config.yaml
model: "multi-label audio tagger"
input: "log_mel"
spec_augment: true
shampoo_beta: 0.95
eps: 1e-08
precondition_frequency: 16
merge_dims: true
one_sided: false
final_lr_fraction: 0
Rows from block 4 of a small multi-label audio tagger, named by matrix and row number. Rows with one number belong to one channel. Each number is 500 + 25 x the weight over its row's rms, rounded and kept within 0 to 999. All counts start at 0. Numbers have three digits each.
After each channel's rows are labels from the 100 clips, of 14976, where the channel reaches its largest size: "responds to" is what is common among them. Only what is clearly more common there than usual is listed. The data: read English sentences (LibriTTS-R).
# filt: filter width-5 conv, dilation 16 (model.blocks.4.filt.weight, 320x320x5, each kernel summed), inputs 230-275
# gate: gate width-5 conv, dilation 16 (model.blocks.4.gate.weight, 320x320x5, each kernel summed), inputs 230-275
# out: residual pointwise conv (model.blocks.4.out.weight, 320x320x1, transposed), outputs 230-275

filt.21:519494540531467496481484493471523511522522512502448477476528468478473494502485475547500476475457510507500530488491514531487487494466466520
gate.21:492538485535517481517539543522489518509463514465517511479502464496486490488497483480476497546494511551502469464466513503459459490497536480
out.21:514444520525482485451492535498490532493485513515539541511473550543515467506526514540519497498462530503471511456484506458502523505460471528
responds to: the word "she"

filt.268:458515514555475483525560474497519536516483560501536531484515433545481471461506531508484507488532506515482484547527494530534509511557479495
gate.268:531506533492515491516485509495506483491537502479528513519516532515527478511472501508522502535467505541524435493479525504509506485478481485
out.268:513528519520485526498531514520494494496517509507439531504504476499500488499499503476493501518460524460522502496577537450508500453472508518
responds to: the word "not"

filt.199:509510485491474491497467464512556520503503515506543498539515486476480507495514475522467501490505463520482520447491466523502483504496504504
gate.199:486463501555502480471515496488537503516473482467486509504529518529505510481503494480495491521494504537512530476506513514499468502513511507
out.199:515536528492499492467545477490479457518534518519519508516527524482514502492482531520538549484506501530487507492504531521520509515491500509
responds to: the word "he"

filt.308:491461489461475503464496523530515473524525505523542511522502508547492507492461529444516456453485494521494482486500498490535530483518494508
gate.308:486519515507459505477503533536508536522463469508522478460502498505515526506503497490500445486514493508489447487464513531497492541527501519
out.308:507485479506508529549524461525474545476490548498527472452537534530519506515548474494509483477498536530492466515495483527540490515527501491
responds to: voice: male

filt.219:562488470519471478495520528507488500500496526496474448498530477486543493513517478512483501536534528509486435517550506544510565501478496523
gate.219:522483511502520522474474483487483503466505506494502531467516472514464481498483480515490483459464509523444494510472512477494558514494512475
out.219:501504506486490536497515504510478478518575489493505516482484498519484445479502464492469487482529498485475484534496494482519495528505495483
responds to: the word "the"

filt.166:503527473452477499549512526527516463490520517525526481489505494494498504509493506497532473481519545456495525524532517454499491465540505520
gate.166:507491464527488501481535513473497558492504496550499491493526534503495446469482486499509474514487518502500483488492484505469514495531489525
out.166:501507454512509458525482525463490504518563533524526468491525498513486490502501547483490519533490500489511480494496519477484525498506485527
responds to: the word "was"; the word "with"

filt.4:467551494552503509516528490475474517493503495525495519512495473464509461554466538510515524509465505499477525506524497488525519479459495497
gate.4:513510464537519501453518502469460507496530506466490464495486499483469497521449546501512503457497517493543512487522466520479495516493445527
out.4:452468494479503503485544506477511547488449557449502517541468491527496531482492495465498528506511513526527495478510513517512478486493512525
responds to: the word "was"; the word "with"; the word "we"

filt.148:521539458519472488520474532486515499480547503503567478496478481458485464537502506484482514489531478522485544481444495494528500460531541511
gate.148:523493514516526498502475509507520545458479499499490513448505473491502492504551508513508469485521503492516464442504499527505559466505476494
out.148:479501505497493425469471517471523481471496514527493538470499508494474523515488502523515513488482486458507457499477443527525460527530525517
responds to: the word "the"

filt.121:523482515505536484532503515477516541491489518496539499462491514470489518502503509441493533501499527474510534469489534490522530459483543456
gate.121:535526543524518506501501496518473475549511495524465454500479472506522480461502497506538519492510502535518476490482519474494498513504556498
out.121:565561499487521517486519489513457495490491509481476505508472452483475536472504529568542507517527447461484530517512533517510463526502564504
responds to: voice: male

filt.213:465502472485504488486506510458503490506469499481531479522455520492511472529470510503510475511513522536534493469547474528510504496540534546
gate.213:495489465498478469499508526486514531480497498516504471456507551491479534492545473482488514468479498518508481517486512484483511454497484523
out.213:505456491483510440528500457516503494525460560520544511531497474511506535470498524460499488469497477507529550466512519532476510482515468511
responds to: the word "the"

filt.1:462478432512477476499488452447554487469504523476471503521492536505541486479496531465466491495523503486494532479514517524461499501489503529
gate.1:550518471490473518486499483531495528530528487482499498487542511525522488474511461522496474465490478526439502472533485475478519484496489553
out.1:509443485501508521515498486468484542518471533508478465553501424512501509527496482471506488534465481478525501510531527500505462485496558522
responds to: the word "with"; the word "was"

filt.181:530495499488479522520434517486502492488474581518472501530524459518523484506459546511487536508512477518580532513479483471519511487466509550
gate.181:465499521447562507490533466488471491558542499499501490547546495496538537505504503472511488479464525490491479502518542511472508528478476523
out.181:494488492489515495527505508538489507529532516522485477454488456529494497505527489535527479434478455541517512486487502495509460496480450479
responds to: the word "she"; the word "said"

filt.112:529449508542447522475503452490559517511477476499467503459503486493484493512459501505489507486484567549505528516530453480463508514469494492
gate.112:488524509516516493471483486514480432501452521460502503494514460482509462451517509473473518499517522530485505486502507499476516515520517541
out.112:528600463525526466532487530532499526503468502491485481504499545474502497491472506534458511513498486464531521510511496523528548538510488502
responds to: the word "his"

filt.169:507539484522502496455517471512534488541517490519495467514468469475524481508517495489462496496516510497496505488495488500488482467474473503
gate.169:478487513541515529475545477496481513454511496495543545505523494504492518502499474481476470552467545526510550494552494473521509476514497465
out.169:442483537474465521455478538501517534471477509484517501483467463516520504498508501485485474486498522519563504515507509482522521484464492513
responds to: the word "said"

filt.300:468493466499511513488489519501487479546514458516505484545498483486521510499501475500475495509446487512506488492500482471510504471504496486
gate.300:481533515498486531499499490516478518456520506503475499486494522475497505528496482505493493539536518409489532535540521496510525460562509490
out.300:503471558554466506510489505503468494467509515489525473514496523525486500498485501544493490472504519490489536461497541523489527509530509474
responds to: the word "said"

filt.151:504514543471473522500509533517489521550483498484514545495481444513536489466490558506538457473488496484506493478527500516517497507480512502
gate.151:479540496510492494509507528494516506463523549470536501499434485501486500508524475464481505499444487479512476490459513508446498520548470515
out.151:478484497495450489526503516509528486437516507512495481472519474479525508532496433482518448462440518480528499498451520492505515471479502495
responds to: the word "said"

filt.65:500518507496502518501514509504487494485473515486502464547493535508482542492512488507472506544543535450456465506528499499490591517532497502
gate.65:516500488482501509487529527468525522474490516506542474452517454513463538522545477517482517478499539513537497531534508498502532477507510516
out.65:469509537525542517486458498529513504491508517505470498518502514497514509507512491511521505475485490500504491475529531498539445477503498496
responds to: the word "she"

filt.215:501521538496477527500490510512523528514499531544482454518480550514477522514499527507499470537488528507520524538519470507532471506538515484
gate.215:536488501530503528509535536464490531491562521497496451515477485509455538506504513486495484528483485549510477499489505521510554474440498517
out.215:494516506513546478509496467489480461479470489468492511515564469544472475500488509568499508518518468463502534498522494505489485508491520481
responds to: voice: female

filt.187:531491507485459487448524484480530502543529526555511521474507522533500483509506501510477466539487526516482530507506513493460518493526493510
gate.187:526490516499508492477499508494480497476487502542470453502458532529483494539505510473480491512514489498492520561503461524518512481500479519
out.187:492561522465524499520454479470482517465484488516478490531466526537467505493495486521475501439505450523467469521590517482470506521513532485
responds to: the word "was"

filt.192:538560485489503503547501502486496512503530494503471503458525532488421482494466498507489522497522508509466495491455498518509522501518546487
gate.192:493531543469470514469492518471513458484515445486523444543549505493501507526457522524489488499473510491490504477513521522521551507493485520
out.192:502504483531461511495521471486513510492508486532517521472436483494504489493482506477495462494517481521499458504505473467489501480535492538
responds to: voice: male

filt.116:465511472454528526528484520456495474505495490515496472505464494505495508544511518518476508483513480522505522534530502497488486506486512505
gate.116:523481468448444513520477515540509516508520505492475489478550506526495438464486476512472505492508462504498473515479493568516511520518537455
out.116:514499538454518487502520491487505451482512518485456505505473490499493531527501466461535459484457508516511438505461483478476496503490533466
responds to: voice: male

filt.70:503474449518462506477507504509470475479519513467514484468486502491438435496494537470510471527514487490521455501499489493491503482496519540
gate.70:502512517495521459517451468511506542494549553500543501462485545463525526510515436492527450498486489506526508494495540509564482512522541482
out.70:474484487489498551458517485545522504541467472518495529540491525500484474533516488486500480478546497447486544477452511488507490532460484496
responds to: the word "she"

filt.7:451533517477519495561481499547538520470488471483489469505529533525485463474492471477508464485455460468493498493533461488478515508493539462
gate.7:482500483474489547468492499502489527532513512487570487516498488523480523479537482506500482499493487481488447514501493533542491510531461519
out.7:533510476462498466516512469529492483500523491515468527472503524474509479496530492520541520518484499551476466512478524469481539517503493470
responds to: the word "she"

filt.77:500501503466536480470482490509542505510505481473472529456522504477486456497424493484477455464440498488455447478508527551468454481480500522
gate.77:549536524501502465524500489497507530504496505482531509437532475490493545498547484498466536494489536485483479481501456511515484490555512495
out.77:497504511492547521482477537531444510531527507521476501500518522536496489507493468534559520512466515511471503489460526481509482468453526473
responds to: the word "i"

filt.147:521484500502493462533553489467452491530508475491520485539505513491491513441510525506472521524522495515492484513456494520499506479517522460
gate.147:505488516510497499466462475506469496489490498457487507462521509438545478503504511554502558496546476532462514494507534514478550491506477513
out.147:503444501496470510505483507514542514495492577498492488561533518531509494509483536519529538523525517481526490515542511498499536540524483493
responds to: the word "said"

filt.307:453494456502518526529510512527510482519490522487567498481506514490483492495501505511495489482517480482514531499512515543496480495444524532
gate.307:462492476503537476499498496495455505539531531520492510497548476472533508506496492492487486522485487501438516507484474479486528498485508521
out.307:551512508483522520535499516507508504527473452510524488518466493489485516492508459507473510498506508497492536474484513481518484543459492499
responds to: voice: male

filt.118:506539510476510469549526464466509498505520499494493474409564480481505493500515487483514467471524529492508481543486481483495494508489484512
gate.118:527484484528500497521455514485501497514541509487534498491464488489523524516513453478489508499524510466497489518486514514463476498496509545
out.118:470544467487478484489487483513489502500489498524517509480490574493512521483481537508472449490498478489499492505467517533490573488456538499
responds to: the word "she"

filt.283:519509510588502516541529520531500457480490486493503482487494538476517471495463471511437479516530479465497508441478528480439481515530498505
gate.283:543544507502469511527514460552483507469529540486479470512497461512487486511445489497508528499506534474544532537474472504464536507462547547
out.283:460452498498490509486488546482545537511506514525524535509486497515482452516491487481544520501487515487504530464468506446502483554474478532
responds to: the word "i"

filt.230:499500513486494520536474483573552535504509511516528477528492477492545536494483443470479513491521503479503510473489482494466512500517495521
gate.230:482504524495474482499491500476528489508493547454531479468474514493518547501465546480486469489510490514509486548536499503474492540530534500
out.230:505504499480517526460544513491494507453517502502514529471506518534503531512525516543545512490472478488518498475525524509538490518520514502
responds to: voice: male

filt.97:444504520516491460509480516477523508507510489441510476447487497518516489483499534529476524505487498495510469500425498518478505469538551481
gate.97:472499495498499486490518529484477493470527503532473519504466512525532504499500486520445512476500471489482462524542481502504474503489463535
out.97:536514473503519509489494496511516471492479486474480485497486459452532443501502493486509489544514517476481499497445466494511506517481518468
responds to: the word "was"

filt.170:467516505473505494508557487497526496516502532537511494483494517511482516485528509478511514437512454489512509534501515489515446561495489516
gate.170:461474486500472517551485478520467526465507488457502508466500482471503499542502485474451431505512478509497480513535513559492472512500514478
out.170:557503499506538520528523486510470520479519476527472485505447524494508536495487472501489567511523504517486483493506508511458497508488508501
responds to: voice: male

filt.81:510487501483464497466478545499465494493520490504507476495493461517510470526448509520507491501547530508474488502475521524486463482521506535
gate.81:530510505519495507452488530467546508539513499487455490481505484526463508462485472470448474478455486563537519488518512506480460421503523514
out.81:481524515513500443499472512498494548477492489477496441528502528514544501513514474532464507534505521524491515481472487520504541528528523515
responds to: the word "he"

filt.41:468493458477518497493462499485490523504493504499496498470491514495542528507515509534519507496503477508531514512487450460519508497482497508
gate.41:489497494477515509500508500462465481521490494495554532451504485477545494495515510493484464532502519505529523492494503524504512466517495502
out.41:546502496495491504523459492523524519500499473498502512523458525448471504516540505545473557489528485487503489506474516481482491441511518498
responds to: voice: male

filt.201:503467526488525518487501484489509525527530531505461506515489500524511512456504452513493478540523469508508498527512493467501475495487466463
gate.201:447506461538514480510481480515518471510514465521511448500526534505482489503532492473481510492507485485501549513534497544498475492521519470
out.201:463491479509503516476484528537512470515479561512516506505478533494459487569530523502470488484453544487503523532494480533512444489509515472
responds to: the word "said"

filt.145:534508490443546468560495511507487463541538504515500464461494455518495468498511474514507534510481552497498492525520530445507493578472524475
gate.145:502456538496543463528499465491462488479485507514517505463501487509495540489479468474476506556473508478532495511475505528464470502475480491
out.145:474498524505462470455463504498488469495536515490473540527481536525464522510494474504543494525523484461494534523479491505532497472533529476
responds to: the word "he"; the word "said"