From a checkpoint of a small multi-label audio tagger: log mel input, 69.2 epochs.
Rows from block 4 of a small multi-label audio tagger, named by matrix and row number. Rows with one number belong to one channel. Each number is 128 + 24 x the weight over its row's rms, rounded and kept within 0 to 255. All counts start at 0. Numbers have three digits each. After the name is the row's rms in percent of the matrix's.
After each channel's rows are labels from the 100 clips, of 14976, where the channel reaches its largest size: "loudest" is the band of the loudest frequency at the time of the peak. Only what is clearly more common there than usual is listed. The data: read English sentences (LibriTTS-R).
# filt: filter width-5 conv, dilation 16 (model.blocks.4.filt.weight, 320x320x5, each kernel summed), inputs 46-91
# gate: gate width-5 conv, dilation 16 (model.blocks.4.gate.weight, 320x320x5, each kernel summed), inputs 46-91
# out: residual pointwise conv (model.blocks.4.out.weight, 320x320x1, transposed), outputs 46-91

filt.241 090:103137119133138149137119088156126130133163102113125125093137200078151116129114121122120162137144125125130114077099114096115154138075141107
gate.241 090:133159121145114184135057129180121143131136138152097141159135143108118110128119178130105172164124169138102117108122180149121109123122138137
out.241 104:142121094123155086113114128154111115150157155132157124131119127152116141131136133139141110107090112107112121079147113152163118125151114123
loudest: 2000 to 4000 Hz

filt.145 099:160114161163137126107139204131127161094157147129127102116114111124121116133147129109129149137180126098103105127156147121138117074161149118
gate.145 102:125131118102132122188091187098121131127124160123109094112102146129130098134125102087120124122161115123107131115145099136130137074131133112
out.145 108:118162124141148132130117136124089132113164136186079130137131113105114143095188087107115149099120151102155140111165128117113118095106144166
loudest: 500 to 1000 Hz

filt.302 097:162147108100148117064141158102158147112111131153061122128149170129170149105124167138105103124137134164116142141175136112178126118113137121
gate.302 104:148126091093085148120122126183148105095106126115150151134111150121158156129130172119109140128126119119145082123122101108134122095120089114
out.302 103:148152112139083176149154139151134089086119133126122161130132097108134142135199137111063185131147100153132117143137140157123105123161101112
loudest: 250 to 500 Hz

filt.212 116:128106155129154116125127164127110147171104144130133114122165097149144150111151160134165090178125080156133140172130134120140126133088133164
gate.212 110:084137102152144093164110104153122067129085131121177149131135146139147134124153124141086158160131113141126155115110115123128091138124141126
out.212 093:136147108122159130126148139085073088141124071126124139100118148171139102146105110117117165127117114153159119153149147143139154169161066174
loudest: 250 to 500 Hz

filt.18 101:159115151139110112122148123142123135161114111128126132145135133154111126154140118120103165097109175129130115122143139145150142160127144125
gate.18 104:090146157073175111149156134139100162120103125102102118114118121113167144145124092119118165109125139136110171124114153158137105102152109146
out.18 099:140124093139147107139140125153082141113151158155129119160112126118133142082140094127110119134152160167135140145113115098101107106126121123
loudest: 2000 to 4000 Hz

filt.8 098:127151160137093137148132117150159139132106158116087054104147104127145143098180118123120149132087128098075128111148126134152104147126117148
gate.8 106:142105147152144150142115135101104104125121167117150139103141114138095117137085103141126148131124131155110096142112135085131171145204118146
out.8 102:167148106109111094124130135151110102143153149137132118134125127142103129132101119102142119136116136097152107102110093155140131129096089084
loudest: 2000 to 4000 Hz

filt.30 107:119106147137153089126108141127178120095100153094126122177124109176129180111131152121129093143089090146085163111116168162109162131115097115
gate.30 101:109141087126136181146110113134144119130136168097108088121137091118113121122119094159124153149143112122079112139114138139095128118158139101
out.30 096:147160142118113149092097133154116150079099102115203128119111114129104122121110165130135171174172143136147110137099123119155124146134148146
loudest: 500 to 1000 Hz

filt.120 099:117118128116140095156157113085126115122123135118106134110084114101118116149116124143163127065126106103110116153099127176163104143160097164
gate.120 099:116149128119136155129100125166150149136134147097157151133103105082146082131145098110134096117079133133121134108106094134156108142095142100
out.120 092:129130131156163106128117115112156097136091109117149138124121127115138151128122114114110136127101127161113108122090146116115131131147143120
loudest: 2000 to 4000 Hz

filt.87 095:102137135129138138107119146134088131147119150140119062162137140128139111110133149115129132079130133110159105114150100084095121141149106141
gate.87 097:119104166100146113117129133094136137116141110179111095100170109139099132137159114168162100138138126114107113072149125141110144167150126129
out.87 103:103172160144113083132156053157107125111090129120070135119140118166100118132083131089115134173167178091129106133125107137134122169148141133
loudest: 2000 to 4000 Hz; 4000 to 8000 Hz

filt.218 103:112122096124128123138084132124158136136161132137103122172136140134121122151096103104089187136113103135145135132106130156160156158148119147
gate.218 096:109116131108131103121179162104118187099129172133125139125177142063143128152125162135139137161140132111160128165146121100141124142159069120
out.218 100:117121150125145113144151130119122136108132152107101111118124126098124130141095173103113138159171157069129129135099134114124127098096108090
loudest: 4000 to 8000 Hz

filt.309 091:086150137111147146167109173155121106105126160117123121122108141132164124134128106182094122148126128143133150158148151105149150116139100140
gate.309 097:150101132121077178085125126142136171125112144122107125117094155122140111133121150145164149137105131119110138131181124104137141113168106157
out.309 102:124145124104087091139128164129132167182096111167097189114115146130152127122102165117109135159144106095110098131125106133144134152129145144
loudest: 4000 to 8000 Hz

filt.156 101:108143115144162138124135133138155127142159130124151117137164118099116118089138125116156119108114111078082129156129132144094100094095138139
gate.156 094:121144140158119120161155161178116141146148115147091141120084148105086128156117121122132132148145110149123084121119110096108149079085138090
out.156 096:130097094118114163141104119164165130124108114120187087131117097138150149136211120114124115115161111129136116150135103156142133108133100125
loudest: 500 to 1000 Hz

filt.158 098:114168136112124103127110104113130113121123099129103176149151120163141169142114104143106090127117129124132092158102117129105120141135147137
gate.158 097:171092113132101112143097130134155122133149130104117100090123104133150113144074113090162126151126121149109155131114149086147081094109115125
out.158 099:108136149119114157130144197179119155099104109135158146129154092128112134108093132094114103079108122077136087133114129119142108126125126144
loudest: 250 to 500 Hz; 500 to 1000 Hz

filt.88 095:127165140123092162183161098120124140146128163143128126147137109114090095128079086116119141165107157132185108160149127118119130115124147125
gate.88 100:147148167082126129136155126127090145107122156095090119166145138119094123149135104147124097140114152104147129186104121154123128159126133151
out.88 101:152128138123075131149119131081172132096140106120139174123157136146080165160157069137102068088117140101109161126132109126118132156090160146
loudest: 2000 to 4000 Hz

filt.166 098:129088132092092113121115089143135119123104140112092111112128101110112145118109166146127100102117114148116122122158113126120158103109114139
gate.166 102:153098154128166168159123117110121094102108089109150106145117124115138130125105132179141146113129095146090129109163097130111114146135112110
out.166 103:166099121163144117088165144130137129089162139129120104136137103185158090102147159169129123122042081153121122133155150155158158148133142119
loudest: 250 to 500 Hz

filt.132 091:174183140124145154090167111119110155119149133114142107106139136161139126137118091162147120103159098150123100127158122147151099136152165117
gate.132 090:153131137119093109130150078150134137134149177084126148166169132149117133117102113125099119124091098114090131132137166127137150157172148100
out.132 103:084125147137124126138120179121154166142119128122107117157134115101104117134137133105114137180173125076150138102113103140147122114154118156
loudest: 250 to 500 Hz

filt.114 106:115107115125122127118136135117158138110103196127143136169112156072122173170164153121105102096104095132148118118102169141139122122102169119
gate.114 096:157087128101129126128135128115170112119123141137125173116152137093102121125151119104136131129148129167175129100150152138101129146133173126
out.114 098:112103121128121174092098153112110106110125089102099125127131100127157103119143140162140105150087130119103122101140155116166160125120102147
loudest: 2000 to 4000 Hz

filt.246 108:124101097091173115123104112149128108149113152146143136107127129082140144183102136154110113129154147112117136107120118188098099143071135119
gate.246 102:101176134130124132105148079111096132092157148145149160156132057082154106093115141123116144173129151140160109117112152095179108123142138125
out.246 096:143155123139111122125110115161107123218128123147131141089142137132175163110112116110117120125119157133141070140149097123119100144120061135
loudest: 250 to 500 Hz

filt.247 099:091158129095127141166112094144112147153111140118148126115071096129145153169096123126143171128165095079164087127141125114091112141145116148
gate.247 102:130139136135107129142123119156114117153087114071163140137123158105119110126102131127135165132115096114122047110178137117147109112174109121
out.247 105:123113127144128131089137116168119128130139110098109122112148163129149137095123144145150129151076105090103151142142086126104108148104164121
loudest: 4000 to 8000 Hz

filt.183 103:116150136129119137148158099122112131125123074115143174139132182080128123120087120116133109175140129153126135153127126166129180147111150120
gate.183 102:089141116120172125166105105121138122077098121137157116141144109150122112136144094123112136072115145106090157140165105130177130118128108110
out.183 096:128115084139107103142131148125119103124139134156076123149126144221122098107127121154118088162124070158111115114164131107101129105140144121
loudest: 250 to 500 Hz

filt.184 102:110077096146159117079130141152152121136163104152093125126116128132093104139136117167158108114139158143145149150149074149080126212179151115
gate.184 100:112105133094105140146098153127134110105183117110122082146136129133117106078058090165123106137142132118106152098102177174126102118138103130
out.184 104:115132145167106111153126163160125093113115125096127142100137163118129088096105167094090087167127140106135138063131139141145147120103136162
loudest: 250 to 500 Hz

filt.281 103:128187152139093146135101102152042121128150096131113085158119148130122122138127166118125140110077118115093150157157134158133148138139138127
gate.281 096:138166147158135147123113139157143138167156137114114122116152140100126123102161070143143120112151170114145118091092107128114143122169095118
out.281 102:140079144144102134075152088123108116131085120098126120084124131138094097104122153132083154125142134115116084153103138168125133091127133122
loudest: 250 to 500 Hz; 500 to 1000 Hz

filt.28 097:129156104119115150128117125140174103174134117122124131154158121106131144106096095148113123153145181118079114117138126155093101114137112103
gate.28 097:071101105133148153127112088115159096123101077110116105098121141108135158166136117117102136128114148134131146132083123141137131149143091081
out.28 100:105101109145154128151155128153121132076079187140111125133165129182130121127104168114154116088115136148128146119113152099127126130179116159
loudest: 500 to 1000 Hz

filt.196 101:109162081184102132138110108130141166133098121109169115110180080145154134158110125133155115136133168110143100152156097123158131100101155146
gate.196 097:136151145085100077116145135130127121133093095126183120103123080142132122133144159167109177136111089111128138149126114133119118099121139070
out.196 099:105158149103109151143128075139082104111126141157115143128131140130090105093111137140170107131149097146125142146123204134144133146127137166
loudest: 250 to 500 Hz

filt.119 105:117158097095176135144110157110125124130144126065101157139114097167139139109136101087112106115104112128176137121111149105164097108154134134
gate.119 102:116117117095129107127141116161158131103069122153102155115126141131111086125126113160159130162097135170133140144123099159123086110090146124
out.119 104:164065146136127073111110166104108145153131093143162110133106130107093168160124120106144142158137132101078102130115055139139093148148115137
loudest: 4000 to 8000 Hz

filt.155 101:081088125128079100151098086077110151149135157126097119136137144146133102125115096168144131094143098123160134114102127122131119114100125137
gate.155 094:117119132129145125116149114105144111145141135163090100123122130136123166119105129127119190119130088146121085147116153143116176176154120158
out.155 092:179107121138124125105123113114129128144187169119127138117128131111142131132145127101113111138173086112165112116124139075148082141126065139
loudest: 2000 to 4000 Hz

filt.47 104:115132108141112092098144102146095146116095105151145083131113083154165139133114122169111137149107126143158107124123163104127129140088174117
gate.47 100:116153079122112104165109129158085189103150114132089151130104151140124174111149119106119149108095100118120132157090121092078107160149138145
out.47 103:156147153153114113128124126112096134153097130125118159117100149155116145103140162145143077133100116117106141092121174097117129179121111129
loudest: 4000 to 8000 Hz

filt.273 099:103131177146156084124133140078114086116180110158117136153137105114130167135157129110168126169072144110108105165184158098160138135154161126
gate.273 102:121170189121133126094119131145150152122152136112139125125080132153126179123149162120082151132073125155137130106174083089149147143165119128
out.273 102:085131152116134083094135143063116123111139083140127132152132109142081123190147161127149119143137121107114137119099161123152131137140129140
loudest: 250 to 500 Hz

filt.221 104:090157115152162119158132151148135087158144162128137131133157163121155097140137110148122141131132127151148160086152070138117166114155160100
gate.221 102:097130147113086102158165156140161100098105092115097145156105164070127111094089170168183102125146125153141141097155075149164090127131116161
out.221 098:121091174104136170130154140118094162095140127141150129139102126118131107135140129188148153106148072121069109101122115151083157173076123143
loudest: 500 to 1000 Hz

filt.7 103:113134155141144102140134117089170117148146145141160099116132119144128125137110094150144128135167096129118123157138125106092103106120128186
gate.7 103:154154103104168127128089163156172110110119103135146087138146140130077121115149163096108098133128110100147128135133128123140153111128124162
out.7 097:101114135115175140077141165157113085114132124136099144144115115127108128088110146146111174120116143178094089176164112094129074148129102090
loudest: 500 to 1000 Hz

filt.77 105:111143107093117141111153115093148124167146150140113136162170117120132115125149142144113112117152117111128156132115156125114116121074149130
gate.77 109:121142126108096147188162066144115087154131141172134106164174141087123162135136101124134135121133128113160133122120129104118115142054097068
out.77 095:129146114125091168136145134112111090142105126092109116107073175128114131119169137093136155160148166131107095163130100123082141143140178135
loudest: 500 to 1000 Hz; 1000 to 2000 Hz

filt.248 097:140132111138137114123164110103111137118143121160131164156115114099129074108151173151140136140097201093133136147107104124124108111125156130
gate.248 112:151133097119090074092085091145094135126181133113133130133121128126127169146124145107117132154090127081116138125105108103125158152100100096
out.248 097:119112147123137124135128152121131126151186128149087094093122110165165116105126139177142120142117087184155128118088133165125133094170153138
loudest: 500 to 1000 Hz; 250 to 500 Hz

filt.10 110:141137077129116116131157111073135132120131136118130155146123109129112140125130104128154093097155103152098136116155120130102137135129153136
gate.10 110:153132125140152113137125157090147128128108133155129102089117125108105127127109074160160153171096090173070088079130145148127173150130105123
out.10 099:118125106141124129144141133145085141102098214136109139129133139131110178153156093109081110163110154143105123137137112135140149149128102098
loudest: 2000 to 4000 Hz; 4000 to 8000 Hz